Rows from block 13, named by matrix and row number. Rows with one number belong to one channel. Each number is 500 + 40 x the weight over its row's rms, rounded and kept within 0 to 999. All counts start at 0. Numbers have three digits each. After the name is the row's rms in percent of the matrix's.
# convs0: first 3x3 conv (model.blocks.13.convs.0.weight, 80x80x3x3), inputs 20-39, a 3x3 kernel for each
# convs1: second 3x3 conv (model.blocks.13.convs.1.weight, 80x80x3x3, transposed), outputs 20-39, a 3x3 kernel for each
convs0.3 100:499507548565564514526525478556521485595505481556502530467441460552557541510551498489514508480491497511491488520481504478468537510510569576574484543559471472515468480447446487477488514496462473526501434496511421446473490525528430507590515520566530497473569496436489461441565562561455497520510526537515534471446509542422459581455543494453503463525487428494520571530544545470469468516479483521482492542513488448459465479478482519506514501494431514485462514467492472512470450532500440478446485480496541510549536530549609542502609513480560443456
convs1.3 103:484515515443451476510482498426456500410441455553517467455490454489550551483537545588547488522483478469469503484463491499506475522513464439513474523482444546442401446461531495503555494469473586551485571560524508505500515484463521490489474461449494550536507499472522473443562482486527487458446504571584636550601616562496530462547576472519536460479494452406425495400451517486500495568507527559505534502449499459536501483529539538487483535568435563572487522521473577561495529504489497483509541455487538492481532539515411545558489469475534421446
convs0.4 104:510484463508550521541593540480492448491461402532464459495502488473518506496552563489463421499530494535590583479456509463449479494490486487492505486482500531502490528491489442440486510545554522531531507505536498514525490507514449481479496535502518497475563550502515513524490476452515486492433413457519516513512489484420387438556554533514508521522520555479484506516473506549485526554524549492499555492543545485482462474459453459490482498517501469460466512534503493511538472503533474493523604604550570564557505486511512491461543561478567574487
convs1.4 103:448454443505483464560537476565556451523536500459469525524563492513558482522535480451484470489499503560544535545494529528500545532504525509529528468496527488481515441421428536518517553518523470505496443437471437426438503487499486512508497537518488496513453453475451485501527504514453468477455507503501566567467476485456389416469471439528479468554539514476457454564546494502521533466439499492515532511570532455466509487469498508460500490512505483476497513470515504454474525442470559498494509496492453478464412452446452446506477481507530543527
convs0.5 085:440478514497576563516513485554542543523478491469475478446439510446462471485482432425464522502546531518507483462478545474493534506514512518498505478516541478477528522489517485476527505504501456490514438473489458485485464514534490541464485516472553562500555537506532497515468474491499467486455435452502526493493508496502461500503524579497480561510500534463485402531489476477465513530520546521516527541508504557580565525547546474491506571576612518542543511485466546542525496539529493522518499488494512502506486494525532624522595594479574528470
convs1.5 085:490520506498479429555565479608558537543473528481452553543517426566507412563506449515488504531539437536548473480443542466431493553495541498473531469513530476510528469551466509535471546486477505507494519509516505503504513472457513505498497513518523528520502535551465551567446465484419420466499483488509592557498545559498463479549556543519505562497458546490499497463482479528524519485546483507518485500509497520538585513494549465453427558494509491495479465507507490423497472462493484503493460467483482487485477486476561528490504511463444483481
convs0.6 097:461451418519507487490498515618468535604494478509472506563556488534541502504488517411458450472542504497542534491511457502529496493500495481435448482453458479472516479489465515506466538531533476514477441448440500501511502554577495464441550526469502487507480521513471482490546602585538553534517499471487540488521518468525507477520537518511538504482515494478502543500554564502532565435530507465541512499496489444462473465488492497502496456466500470455495544536525468488508473481505520498530477512498508529489503494477488479471494521453494517463
convs1.6 097:484511497524549521504502487542501542448437538420400498543500441535526471462490474511508559535536529532548515486509498509479484544522552488516533517523548472508519558567543515471453505478488517467492540492464541550561486475465493477431478518488529491495504466462533533511437394472546530509567505454456516513567519454512471473558487480534486485492505490521514501455482525467465499475531455484515419482484432509529483515544544503545519481475502486511532545566563515494509516487508544524540443430474480451438453460442493547487449531524461470502
convs0.7 088:493481545508512549503495536506503468570487472521516467474467473449445509449439494429417464471494506494531523518538496508526489503515490476464451474452480473480505509462461512491493525495490479503541480506555514490541444526452474461447529443462532459424541492428514492474570549517498490490534500485535491447458431468495435526526466477508477454499465485492493469539579547511590548516511523503507538542542546478523480484504491497515486419490496452522526485512492501493482521546536511506520473498471499515495520510466528533506528550496534564481
convs1.7 087:503488470535529512510559510510513457464524498521488464530485535519524597497512571492587550532583563520590548507507479443486453510544509478540525532546491502531479535536523491524523468523533469488482524536512523549572501470445534485465515523538540514508549478463545477486502451465500479493519540519454547557587546451573490372524470481521492480497506494476484442444483517470485519524471436509445492527484523541521521536538517531491514475560540498550525513525497521567465489513473443509517486461476533499517511523537516468491517490508535488523
convs0.8 104:466502520506540552519514535499526531511546518525536513502469489502507485481554549463468479482497528503541593512542549506492489550533499486523518503523526499515506494447436500468455575564583507487517490475522500478511521513463448506479525532501526540517499514499485475484471473492509496505528497501509486459513472491447461504503489473518515491545539509512531498488496463534533527545517442501495461514553586467444445495488468517547522487537464383383441445455485489485499471498506500516508539557545475500490470506473461485540523562533524563531
convs1.8 102:493442512458434505519505527508514406552485441414388491545563497511528504495500493445437449440493484498537510523469460491483486505451489505526538506501493504505517388394424477481520547540528540548500463471475529512513567527478472490465514521531502572513479504459460490476540539487427424478480478429633576493486472491521401404402521531451476521500456481473485527509526525522526515484455464514456489551495501525510531551471508545464487523492540451444500484517501566523483488482473501538525489477452463476488493491503480438494460465481505529522
convs0.9 100:474490500484472507496494498445507557455544558431519520511492472531507475487542559528495446531492498508491512450513545415464503419452469480520536472545547499534495490541484488510479533529521493498525488511491493490430504461465484470497510467467480496526533512513520494493457394331409383276417419360480495488562582530535515457499522483552532484549522494463505504460466456507492479503517445470501467470483483552528529515531522479492482605550470499468440457438455537500440525533469533542495480479452467489468472520496498468541494469543467478523
convs1.9 099:492439468454499512427489532460535523485505478554497441486544617409453565460470516503412476475471540434468538513517515529506504546486518441450458458443413483469438473471484503532540487495486545537534500510514451492507548555549519533535493492531457505507453480505484496501560577535519503512460476515510482491443444489484491455481481494482456464508471469469457461540515492481459465475461502498520540471482500510508492510485476499527497517521528523522522517548535560494408545485441508480483493505500493499502501485480514503484469474478449428440
convs0.10 086:498465520523468571532540613514585483533563449492527441517446399500426418444496523516495470487513501467553484505501493501491484517505446472468507449477536496514518502509447605512432542525486525489523504458500471481530534451459491400466515465538496512546524555556490464472562531555568487479560480416500549578500481451578510473529524507538514490527510440439575512445549486516489536546437413555431471549484571506500488511490482534501508485500516485527509497479474494468486531497498497478481550503494537472465579517482469490566473558552541546482
convs1.10 086:508528539508499533447428533489485488491554431489524437540528547525468600537468568412517500431526543437500532530578500510543485438509481497542568492500521519556539582518497499484441499496448515514475507464558454482537500467408498499527513503561513529567517589562547547572447518508481518570512498511478475458488538530501492447468525514487504512518517518495517551502526529452432447555505510483534544539507513550520476526505507469468460515498477503489513505507541507557474488536507470495515464573514485535534507494510516455500536454418535457490
convs0.11 090:500519499500540517384383480537529527588501506674593564497508472555568501550523437466477500472490517385465528473524521497512513507513531525471482520496504542530483536553548543518524527487458496496500422432507460439474448505519433419467541508479553535455498524484461503506576573571556521548542457459542532466456452486513488519469465514447441517466482536518504519507505558511486521502533528489464507455458494469479518505484515471470497505494506533560549491485544520492488470453490490453473511510492523510515527535485472524565496526499403509490
convs1.11 091:508418461506485496428435485399498506449496527555469465484485562515532566529498456532421437535454463534449439535464413526474446507498487500434516573489468528521459475476445463506496501492467531458511545457481509526517480490522498473516562542519555518489555550523515517518489491519554507490513545579481530606592511517547539518432459503424457489410453484465513511464518557482513534397435460392461524452443489509478492478492486518538546517457486524477509494496546591478460595498496580585575414453495500480468580530432428465452444503488474475461
convs0.12 107:434445508446417534441421523530554504450500480422465471480520448500528421505518462509558517533576553512538529465514552444527538452526516504525515504523523489519501456506461482528483523535485549509513563520515544535520563548454558539434528512422505530489510551500525541488549493468527515452486511433514467504554524508529537519495519506516554513500572519413516470447506505478489471527532462546554459488523447527512450523542456484528442529447458544457463505497469507445456511464480479460491441510495494539492529554465510452463531486482530502479
convs1.12 106:461509534498542564456516508556555574554561537520517513498540544471491521499490498447523605458553625463500545483522503464555517471571508506451506493440485498469479529514495529515451529518455470504475473536522512548543455464457442501522472524522451537554427543548442526563441465419476513495526539540509485546450412470520527470516552454491538441493510430505473474536496532498484500522507517547530543539512526518487498543492545544460560490543579497560542508559502507433483535441506543461498481491503475491520479478503473511540486511544472512509
convs0.13 104:505505530544413461542426432491538580456535563465467444434466481468478443474445464480512512517492496464431467489513480518549472522566488467503540504498509542545528499503523512496442558513478492465503526523478479471446525489467544566545494470520420456522406418515483504542476421468522496458543563521457487536535546522517515403521506469552556492540525473489531538479495454514511485494534469510554439538503427539508519536528521500510492497430437508477501478467527531500495558511503575525501492532507460516493462478450489556543445538635457505565
convs1.13 104:494465531503438558552522504496580530516571471529570485578614642545540653529522529514439579490435551481478499495471501506487491492490482531500543496503473535549511455466491482500509517542550498516510489508539497429510512503480501514538490449489543514475542528483501516481521558514430494512444441507569498477441474523479537543495525456479531478472515448456470496453437442531535508494512518568529496547482491510493469482482482537482528540462537546522547508541503546426514523421477517396434517536481444469493444435501533499485562496499525477478
convs0.14 100:510556510451488562511419515522480471562574553450569534477516526502521523475476510507544524508563548508500499473461465510512491501531529531532509505516546522500530477446456526513475451462485484490498482427448536468420498487578542483524612582497523535490503513513504503516473534572543524530598563502460464511468422477571483458501485489507475460522519458573540530469523549409481535539531542552506499502464457454448451476494464543557532513509567500454446594529513484466487468417463517435435575534569548527531512564532524533484496557548396499543
convs1.14 104:518472509471498480462513496467516439381431540428437627509475568536479505552556551466439504517500491499465458463515500479494509490486514535473458505524512474524533467497469471478468493501513507484506588480521549559471458500515486480517552499500514501471477532492408488505439478516600483467605522466564441455658563555527533535467489479502509524478467501484515477470512492425450489421470495492477454535502515536459457517473474507517477445416483505494500527518520554452466588483456539519465498488493530461476536491480474444438458521489482540498
convs0.15 102:469544521520561502536509502470500584360407513455492548424466516421484561404450550481507501525529474550531519474506489510525481553548512505506523478481510479465479475469451501517490477482481450432423479482479578576513486444413483523512557547564502468453470443482473466514431451450494514519591592553530469383518453443500468486427432425486519489522533489499520526487463474531523493440452407497551444507523487463506510502550524521568528483448463529507530518517524530511476584545499562543498427460490482505525506519493467473496503481495464512525
convs1.15 096:447435470498502510532516525582514553562503496482474440523501472568493473515504526520442505525498537529504531484491465530531458525508508493478567543540545497500523511551501537604569428467503523545552488485484488476475525552494503537508488482494523491477522466499534478490507562559439477501456466505537465434510472486579535474509558546540542550522507488490504540532543532523548510489595517537570527475454470566520523539492521531456514545444444481459466471493511481452533478477516552470447528544534468488503484480499556513486542487473483439454
convs0.16 090:475542509554599541530466411530470519476500557492514558422463513453575536533532480474553553484556511486464442545488459550498451496509469528523493522522535533491524517433472545552551494523509434476476449462452491486455474457458560472458554447426532535554525474525488429446477539514469464461548540509527464439501434475502524560513509513487511515503547513473469456436493534415435486559499478560537462557548453534543525540554537544563520512526557516485562512486563447470479495519535482506537510499507548555536517567562561583541574537490509463507
convs1.16 091:479467429435480520426434452622538533577481477514405458500506498524564495497488458492487430451543494449522472583485485518495490515500482540501464490498536464439495432444500463472468529534483511495474499511496516534518489477465484475440470483479525519506530506514515484521484465424494472471437457492467562525458569529506548530490481468516524477503498509529521481505548576553578555474427434461453363505488401486489500509496448474456455516512510453489496452529537427452487412459548484542561548525503530559560461527553449510512473430477441399453
convs0.17 097:445465485436484502457507555495512440526476429575526473522492490506435458512465474421492508412483522484485510478505499501515534505465527531527449515523461528507498423475486465534536503508513443481474463513541461479538418511559514563603516482521517489450527490454534549523445497569483544587482517561529499448462481511402465536473488442500508485488450494470409486520479505489538463447493554472508547497442493509523499509517515488494507462580439479575463482513517479588490462595536419518515474436555513460541501507512565497511556516543543543549
convs1.17 092:457489473485485427462482460507530494515483475524461457528533520460496524490509515479558462558545426454522476489482469570536518554513530507574523499518454477510499506503473547490508518487508578542478527532466487492448516492474489506487468503493503441524471444547497455516525499476556516440537540450559613577523566508493508417536549505524541553498494523464499512516511496519496488584504460626484497577467458540439509547463528541508493483533481533574495515551494482600486456632478371572489551468500538468482485491500448456560451444487466371423
convs0.18 082:551538502493447443475454463475511531494527547423428497484511481441423482463458554519515473462469478396449454514501526498513548449482555525518486534561513470522501497524521521548513475511528543525530555555538537537568517487500527490512506443471420432430434474456449485480487519531480529511499573550550489471547522452515515476459596534481622527506589500437440426473527490485563534524428499543447494524424499483502514465479485460477488498514506448413397441459460545565595540584572488511515467449512528477536515462507520458468477457467455454462
convs1.18 082:547524518539536514501505457482512463535554507525510489467455458445446463486521498503564469428554487412497457448476493519500534480437459477499484493512461455489469528498473552523497573584579470507533504539492513555476486462461509497478509496466489492487471514515472545558543506508530495497450456473529560533537500493560494465476517499495541505483531506522491496570546528561515498514459555539431563518451545537516504540515512514533538524566531511546527463477486468530510462506450454462467525534546514536516492519504535478508544489530508487510
convs0.19 108:501483513523473509537464521519499464456433476445411440480419406488434408488443426506538504520541490529559518431509534440521513452538506499529493487512502490502491466481455462502471508545514558513477568534483546536514525513468571548464559512509479499520439472522436484523566538507537579509519563474570527506536523494518486444518553480520586514497583494456475467465468447453448472542549470589590477553563496485500477503500473496508467551480473547478497544519491527487503545497516563529528428512511479516460518528447474426481529487501536491508
convs1.19 109:514520556509508580513511550551599541537599531514534490525518512530481545539504500434545595433535606462530550483473502467478492457534506501478510513490474508515480532491476540515477527518471501523504482523526518525542468442442465481521469482527512511492514508486529523502430489498434503547451499530509467562489434504526494473572578464542553453497513414495488489521509488504509481533506554542496553536477524505478494529487510536459515484504540480499510494517472462454522488444493525480483490502504476492510476475502527519581548517545531519541
convs0.20 101:489492450474480447462504481475513447470545499434484463469529540451446486497433450516489510484494516518513498541540482480542533484502548507471511525496513496501530501495495539545525516491485571546540516500493496532566535515524534509434500521499528534515529532522531508513569670616558595569466505566552532560536511466505503479473557546473537531449524522494495531493492518524577583547495539532505470539508441442461446436454435512503464479486505481482466489483493547456473566522523570551554560564533508511509456454487500473439481521489484539535
convs1.20 100:502469445564532462566525517532507423591551476512530459498471488558533459527517408514537472489534476520533514465457479520491481496490500530466505504506539507525563520507459499517477556571554423455528457460446480501408411483535448472527494490470499466480495453443512478452351426562496484492413419412505527552592522411469466466476473453503493515489509509460433415498503498463492531528525531523513508513524484500488528497507552509515516549575504507556532538517548538520510456485501464475530475494512484473475458449454519478471520505521516505512
convs0.21 098:469474446498506411467511469460476498491499508537493533407474541423460534450452525508554517499529525477514553521506433508512433514496448523525443497531469480494477477525566454492537452480529449513488444521505436498518467503510457529547446449529635534498627507455515508491452475494402512571436464573452434481459460519473519567462507489462512497463476478431515548505547549522593591444467486439476501479490470458484492470483490498502482521537540477479506384486577407475507412497542419469534509490493470442434516478449539503471566497503532505496
convs1.21 097:438447541489499547445463484507492499528473462501465507500545512489541501489546488535471444491487483443493493463516498482534502517524503541525546521524526544519519522501516572549450506513431474561554458533507515552489503477479487489507506487487479500507427513562420500536493526509528474434487506527519549515443455508459415532486547412482529378480536390454371389531453486489414461499501559523504536519462490523523515543504476565500497560497506532520572459484576542464532515512569513531550471507489474503487519537522503499525489476510448464496
convs0.22 101:537520493494545447488526444499444476532461530533467493508512530517539536477544540463486472441480436452511443413437528465435521491449497514519454514542446515510436533555561522526556492485497482527511481518505526505480457453452475429470533436450529451478553458480521472519496477480504456452514485455496505432484484489522477487444509466486477503463458531500472492518487486500474467456441390479442435485461489516496487519509502484489508454545478503553490493521519430506494396510499421484499461470533487466540505509523505395444561411467552430491
convs1.22 102:538533565514473529470491537385433548415446596454438556447483533454527577448512533507458572531428518525463504512550489488508491493524536546496484596500430583544479468501548441454507444463506522526545521518527511506487587531504567534498552548528504512458514544491513508468569502425560484441565512473547503510548526583540517526503517467492502458515530502468446459496450457518496497494539591541525570561494539527525472498514482522531516491449553481453508513518515595501554614473486568493522487473506517477504533497502496511454455518471466545514
convs0.23 110:575540468582559449557530449430494557469440521494412440495518477519489430496520514443451445519498428472494428420447547440440560473462533506534505461517475500498448456497518478469494516458437546522473518507455489502472471433417533522505499497486491434427510485464524511488491454417496457398464496487568550520541584538476483423514521477522509488473468488548508523544483429558524523430421412429426450489492512498490495502493477489495495544531480480522474446486470514520497463505505464514510467482473442482495448492471487412472491437517503458482
convs1.23 106:547479517534458474486518522457511522420477517449483520479491550508498571511523576495466504530472474493512493480526475476511508462471495573493475519524505514569546534469467520496514555535549501509529538513536529495463542529509550551545507513506457496502493525496488519510578596589529511487495456450447489505537526560593510488501507448529541494547539521515509534527461436478444437513473521497494540531491541477479452542507462543509475485487471458489491482522516539519510578487416565538440532531526504518522498501511474504511449509524476501553
convs0.24 095:501522466529461408548530475487511532455501586402351550480499522477513539481502534515526535516485502532507472496466485506493496526516498520486464527494477550524517474534561505527545476443455504510510495487467511529500494525500505572506542607548587478478564463504541475499468474490531538466516616543507440451507506520564616576481470511471481497451486481485524611497460537556475529445476448468506437489537444515483452502499475530550514518477501538535530573563528565581539574529512544505503494525522464509513437462501552436443547453466552458451
convs1.24 094:492477490506474497516525483583465472587572599469546626477552506478538517524553520482482515507419516527472497484464493502498446468492514487503516508486485495484544526493479485484495499526548510547558463489512529482524506524478443499468474500482503545522527495468546522444380455480366473543517465523398464576385459581485445573489526538513540537502538540531470494537490490474490540487476460425494452433515471547447500526487489465477468428474533403450507462456505457469524463384500504420461477487488453496521501503526558476472555514448568576453
convs0.25 094:517547531484498478482434408604594534540590540411529534583583663503493604465432500491532573468503543467471524533562484476548514405493532512545522483485502450453472531502529501458506475474496420470511475492491532525510447408486471439484498497542529533518489481494513494507546459431500483508532581564406483528487476500532479508504537602521570546548557476494490465465482483472501496517475536510474546493501568493538522499497475506469435479518619493521529549565519468472525502469484585562529505475476489506527511543585554598514502540519473477556
convs1.25 093:522589583574546507501478517546478466501450393498517431530434398563452371522508498527520521542505494465471543467494514476515500492493499520543484477522494431461504583604512495496486462509491472487501531535477520471447504514513518487466497442452493480479492514546477487484495540591453461533505449476488552447531577495522540533567455474488437479462447510500504512494478521510502492437580531451521498427472456543563541502506540508519515579577475528515473501471485458457506504516535447456524443492507455476488479457452566582534522524481476444423
convs0.26 105:510497512518493477511527531507484539477475486398420481505501469508486476499501506499523505519505504527513525530473500520494510513498481498479458518524477483549534462428419534510493535496508475502469445466470494480497518534566518443478539450445526476500510517514495500517487564556493483514514470433547565561526484478478423390506534480508514514506482465504570600473569523438550584484469537530461471538479432468456437471441417527505463506468460522513509565529537471466440473476475462469489509526604516481539542512514555542486492517482433499467
convs1.26 101:487524514506507490526537516496467519460496538490514546531484456526474483464460476500547517499529532508561571502486515507500482466488477487518501525503504467481532490483430525542492551588565547539541530514521455472478476501531477487513472503510492506527492498483493499505456521618476542568380425439506530550543553517458502492498475408535526478569554451462494521450490536451467500523509451562556458550571494509499488490526505498528491451482475483512505528518558561558537581539543513498550539511564502471499411434434427469502482476526533475518
convs0.27 087:509464502509487528546549505623561486547578544390487539485490573484484543455455467463523501489539505509522476534511504491488527500482529524459470534474456514464426508466480503496524503498478492454496508465466508512480522476514536465471519516515409410482481464445528494461490560598530512527563519500416482566518482489569498454527531479510518501466476508495500517468493520493500519541502556533496491488475465472469485475474484498500496486531461571554483568577531483480504503451478530496487550516532547501526529534551486543480464511486481455476
convs1.27 086:498523510494517458533566464454529534350451528395494587459504556520478463551504466493550508504514494536523502466473513477445506538477482507450469516507516462526505500519487500529504492439440495505519540509529565523480482521531480502525545501490550488463523466512580522556495582585519481519533470482520543515625564550576562569496524485514522536506457498510524509475469485438513531475531525511556509516501495490482534534520525547550514453486436493485443528509477496506505525514536563544494475551554512509538567539508512453526481503517489558500
convs0.28 088:492458474441420498438486508538540494553506487558483460537525475542573493506545516468443471434467469421465480484456504477417444454447442459497503490499501476500434591513484529440452516523578487476469482478479485474468601562498451469471493483530485533544489539523444484475574545526514480475496461442474482497527497472504506458548516525513488484510478507461504479473518527483492482541556450499490468479497514521500508467472489454467473438424396479486426443452423505485499456456492452501523526492513545486481545493492476504490494523496495491469
convs1.28 092:494512563446497570503546563473493515500538528484475442476496510454489528467449549461491529479494569467471584537511479521541527537536523546534517540508499512510468429504537465544495463458426542553497480552542481529546527434416491459436491505530572519503515476500476488543506458380450472463569510437554510456467485462478473459528563460513517461489506528436489527484518557525498472561493565546481520524481480543507478580511506533505499515535548512503522529552555532503460486525541494539535492468468513490474531484453493440531494434519463436525
convs0.29 133:524535512501489512486498497520525565526494451531499543487509516563561512452447494539518502510505519454485490473504509495492498507503511503503513515495516524501513509535527550546539508495499456447479521521538483476465444432471499527549498517484509504511487514498490504474428441493464439456578538507437464486503551556538516458428462469529533510524505483489479428508504518443460507496504501477520524510531495430439492517534504545544496466469433498525581437459442497493470508518521469472437513514512537507498514492469512527514471464498502492499
convs1.29 133:557565531464476510478460499427493608464415418539434416545599555479483456496459434561496512486483460478475476509459472548517514495532519494457506489457488504536534454449490454434423476487499573563495521528540484522503528536490543550506488479453515521512538554527499483498575551484547566555495492491637542416517450436444498560475474485439475535490493506489514538527528550553538545478492462488529469491495458450469471493499508517525513475417390526481474422469471615532490465489516452499574563544487504504494474479490460512493507490487488461433
convs0.30 122:460516528387435549404419536594493525606479499557461478549425544523430545465434531485501528433497561401478526515512501532508521511501536486522555489509558523528542519487498506489516467462487437455503452446486497500502436446513488507512541611524492553471464554488453524510437425526524456490556473473479508491504462466528424476550522556537522502517452450521490484518455524517468529540544483506544489502529469518535520529527488518514469499516590523521575517486520526542500525508495515457456530454467521474505513491578530570501504602485481577469
convs1.30 127:536453483566480454545504464454490559367485587397460598550499518530511479532533480571430476599441470574462458474483493445503507433491511546517498529509554489498556469465481476487462480516525539468493568473483566493464470497492500514484530532483499545496509547530494561532444486543522466490627520466562501503573447541533426536555484462491492480445476533433488504401461506462497495435511490450537459514521430467509486495488450525515470543506435571475493572463527590457478632446459613447434448483524481470494516497470494575463478581485480561485
convs0.31 135:480467485471415480490427445576532493617549461598554471517499525526538593475484535465491514453509546418471481531504408531517459496497485507504476490503506529548529478484489490528551464510571473471510478443498497447470447478558521531492537552484480451448493465461509537517480503616485540565530488531442465481445449497453463515525518522532548517510458493498529462504534504489516514495523562496530526487473445483506492491476446508474456452503518501522544540561536505502534498490537474445499504465485506506511509505543499512458512625476456525449
convs1.31 142:531499488554538514515499495476535508400493523425429507560511527555498493533474508552553488610585473533524450513483484494485499510501504493535455478509478452478513546504462502476454447481515534505521551530477587562498493452471497479471516499490536527506508483510479443480414460537534481480611523443564575504519547514533501495548515488493496510460501523440503480480533488495488444485452552507476558535506554493481499509482457541530482476487408506487449517516511523520456508518457505528450458462514480462492508487480479543519495581569482505499
convs0.32 102:526531563505513526471440504568501421547483406565603531472495469460604543465577521474564548505548554493536567470499517514459483526471492522532530497503471541533498488512553530551559592584553441469530445445519457430475447436492458463480533484494541525484549531506523522525510482491447440474522462460523466468439387511472430562499488488507491494540520539525513517442459496411424425491446511490461541517518564506486473510522502473502491466600495468497503432452490491563501446507490475472433496462508509472503506521536527540528528492502530490532
convs1.32 103:460483503470512507451486479488581466460479431476389403516522507461538511409496534416475502469489501441458460508498504532512504523523548459494499493494475485478474439483498477491510481459498537533474544553492514541514548509482568543448527542494483502539465484531432424465580499437566491432572529474506482445593538468494519490461491490468476517484480530505543523526560561477499494468513553508525524538505501515470503517473491534499524438453439492460456509536477506512483540526507535586573508456455517488470503507498466450558451441514465427462
convs0.33 120:493502494545477505559472509465588488443640425444596374525522446558472362533458426498510503543469488483430471514492499546529484523526480488505495486505518486499502495461415537510413526498427497470506515435483501460506532458459596506503519426493489470481482476482483472485516525548517498462563542496435512575549552480552547389502503472508557488489547474508535483486576464488586497591445472602446421581447486522522534516527513515521491480527530461505542481523523484498493536521541512519504505488476522518472498497423487487512443532569445522560
convs1.33 121:491486541527464497518512491509571377503539378422506501556470548582440502578506457467491506476489522487520471466502463460526462446510481499483488504510484479532534498527471503525489476561526491516579484498559530470525486514476496528567520471518447522507468538517487528510452542607441491542524427448514481555410443558454478551496514508493516496508520492483484494510463393473478456511495496546495490529469496532511523507488502500482508518477501463491555467494538458492557442430530470451484485554538480503535528456533534495470521511488508505572
convs0.34 094:481423461486472504534575576460497470509411424517377394566539504461466496363399489459496481473521493534616600535542520527508517528519538490516517503514489476498464492486518490480506490455506476496534491511537510548584464498505525528498611573539474461480532528489544552530510466456557544531517492518553520474516481478460417435473510473468507489502492525453433485474471501532569582477456512482449506502474511555528493512494477496516506460564487413510437437546541499527568468495523468490518572499503563511517558565563472481514544550521581580532
convs1.34 092:465451504540516495591541493529552486531535506414431540504567537472567530445465474467502508520556514578582466471496522539499507519470499580578506505489483502454452459463521510448447481429490492441418493488468532526510440389469468490511505539565498455448512503515541541539447396454501513533488535495607613500500531470476408466495488398507511482504528538462482494488506523545538518516419561534484526571577560490443451493467467510511517525577554501569552545576574528494467490517436531509429467449490468492487447497486473465489486508530511572561
convs0.35 102:512475485501471468496486516331470465464581503453453362470575534503475462551387474516529463489487497436454532505511455498550511496534529444501496500524497474475481455514501536560480483402366543487518502463470504547573553478510519487461433502562543562558541540539515525547527569518533534470489544531553471483515475471469557531474564494490547497518519473519484473518490428533515518560433526574444484556460470482453463466444472527500499504524471482505428472574515529521574525498506537568540577521518558509509539488507488515493477491542435504565
convs1.35 104:508485550521525509562495504405485382578597424475628417495419477555459436566516447499509511439518488527484503454493475465487540449510521568505505498512474510563550519498511548526496500530560500526525455475519507516477495491497496465503532486484496523530489521478478479460418466466461484519442429436478492497470526542517500500477514483510528496504544508489463478550532502491503496528439520534467509560532527505476529493505497524533526528581510439487487435450483487506491384466437479429439524520522500517541496473530488486461540505508529541501
convs0.36 101:436474500495557507484564532491457553541492510537511541484462448530495481477503466463442468508518441519571465516460461504466475577501486557510458560528434532508456560511517517449503525491490484523486464524526523514518498495483511506513614556518519435468585493452477452466603591508554578587527516564524486501486441524482446543415484518410440539477472540434443500503525454447480414448453510471440503510501535474505525459488491464493498541488505525510536503482520473507557446476531467471485498486483508528505481549535439460530527433492614487485
convs1.36 099:543452501558452462563594552443486520444526597521472572447481517449525538419499492592450528562437467507545496494516486486499470529493467568466420631502459598506460454474455458492472485510494486419445533453506539454447466488472519477468512453442527556550516503524542512517528436473504418416513521505559556492623545528611492423519445474499466496470451468475471457469492482541556522472505514508522556537500571507499489501527514525475489565508544561507552501471490606480517603461453564509444454470488515503509583557549485511487537514507545497551
convs0.37 090:485506513507481486473466486514475609618498564636485486552530470565508454577553524454499523410463527437450494465481447475490443521497474465452482488480523475485529490491445522520522578523527494486474491507507499492498528486525496449560543487485474514545479518513468501495489474501574494482564506463483540470471518473489461441495524545533520513544493504521514524543506508523484531494487443483497466490516471484506507469518515490516534497498555428430456439463520477491509401463531439478548550488476530497484528508489464496498467510503508572498
convs1.37 089:538593521504577537458535527392431617355391573410463516486542471422507445494514447568554560555526542505526504519447487542451502529493535511487515505489537483483514495477488467461525522500502540472476597575529538582543485479448538528469498548488485496496508537531474508493577478451624549435608602507545507572618537500531503482607526508526499476465465498482514503483519498486491505498510473481490521478483482503508521479496516469493513522467581533497547476483500534461503568491513526492506456438459471478458475524476387583638405522577484489548
convs0.38 092:501500473468463482510490510540389381506475454467525460547522525511525496494505492455481480452482485514486475486462516506460479497457462452493477475520457501535488568564563519534516486512544470492479461486491513509499495504470471499509517512509471510490508516502512524522406390377412418402439454427503512433514483424491464404552532522547535481524524480502508440470538520487566537442469406456463437479472506558519532507508507474514491523537469545507493503477526498522511486515511490523527447514519450483509463493522511453451514455396520501456
convs1.38 093:444459493429470502480514525429497433438481465512510482486485582471471579515487531419436564445466516500529544493533515513497491540564508512458462567522468543511492458498531481490533492499509469485549483516530506533517538484469518504500519514512462472509471513538510524521522482464553522507458500514529409428502468467486485464487508520471499526488494537426427425437432448474461450462470484555484503557487509564488490513506509514507516458442516480482486454488445525494492560521455515499500470508504467497509480485499568418371527443421526473484
convs0.39 089:508471400466489444486526495497451436495442456419410451517445516463431547440410524500482473492519489467525537487520435486533427481532426530491487498512495446463450536526504529517542456456512465452428497506514532517520537433450562510511611565543485473513499459504504485495432473509460508528520554576460437417522472502554480485453514507433536490473539488549544546516557585514547622531440403577478483564538508508510493520520483500518499540495501550470479553482468477505555455458537435424522532500448513500452496462497533479472534461449514468447
convs1.39 085:475480519540496473575546470598480509562440512537497550538517473536483457568505496499495468557541518542536526549530513552554519528493523520524579525481510495479512516499468500461392518501455464524473469532509506544529487487458485505483493493486495499508486479495510485506507532526415473543499539556459427389378431493440523606415459497489498523531514515466452495524501520527513471454485454513513380519549426469451463492446474539519510494471505490481542507487543448498538477553564465503496514513513499497478504523489515438421527508439519551435
convs0.40 113:525563542477527587501385489575471514581534490497583550453480496478499471510512466555548475529559536489493498499465463486481505471488500575536487538485463516494485471428424511510486490516493504510525532435464544468426455500586520462517539524463546583539447503516438427443528583615502448566600511457441496547471445495519492501534484500533516453509534481528530531452538578429520598504506535522518494495484462497483456525527480551541526533454463532494495541532492452471508506480495524491478506498568542460531524516480532497390493536442409464477
convs1.40 129:490447529518491455444527537487555532443478551513418540459492589510510534524515466511440529510479473450465486502501481484467487494495523523455484527453460507501460485500427466495511426428452507505565575486543577566491488544551494519572540483497526505490532552483511560551471565616581465505616585552533508540587513532567519475472516497448464527444409493470521501465500491470497529393518535437520574490479556521471484531508505514516463473417450522468461529513482531434507544466464498543523504531535529489509581534499487479455455528449460509490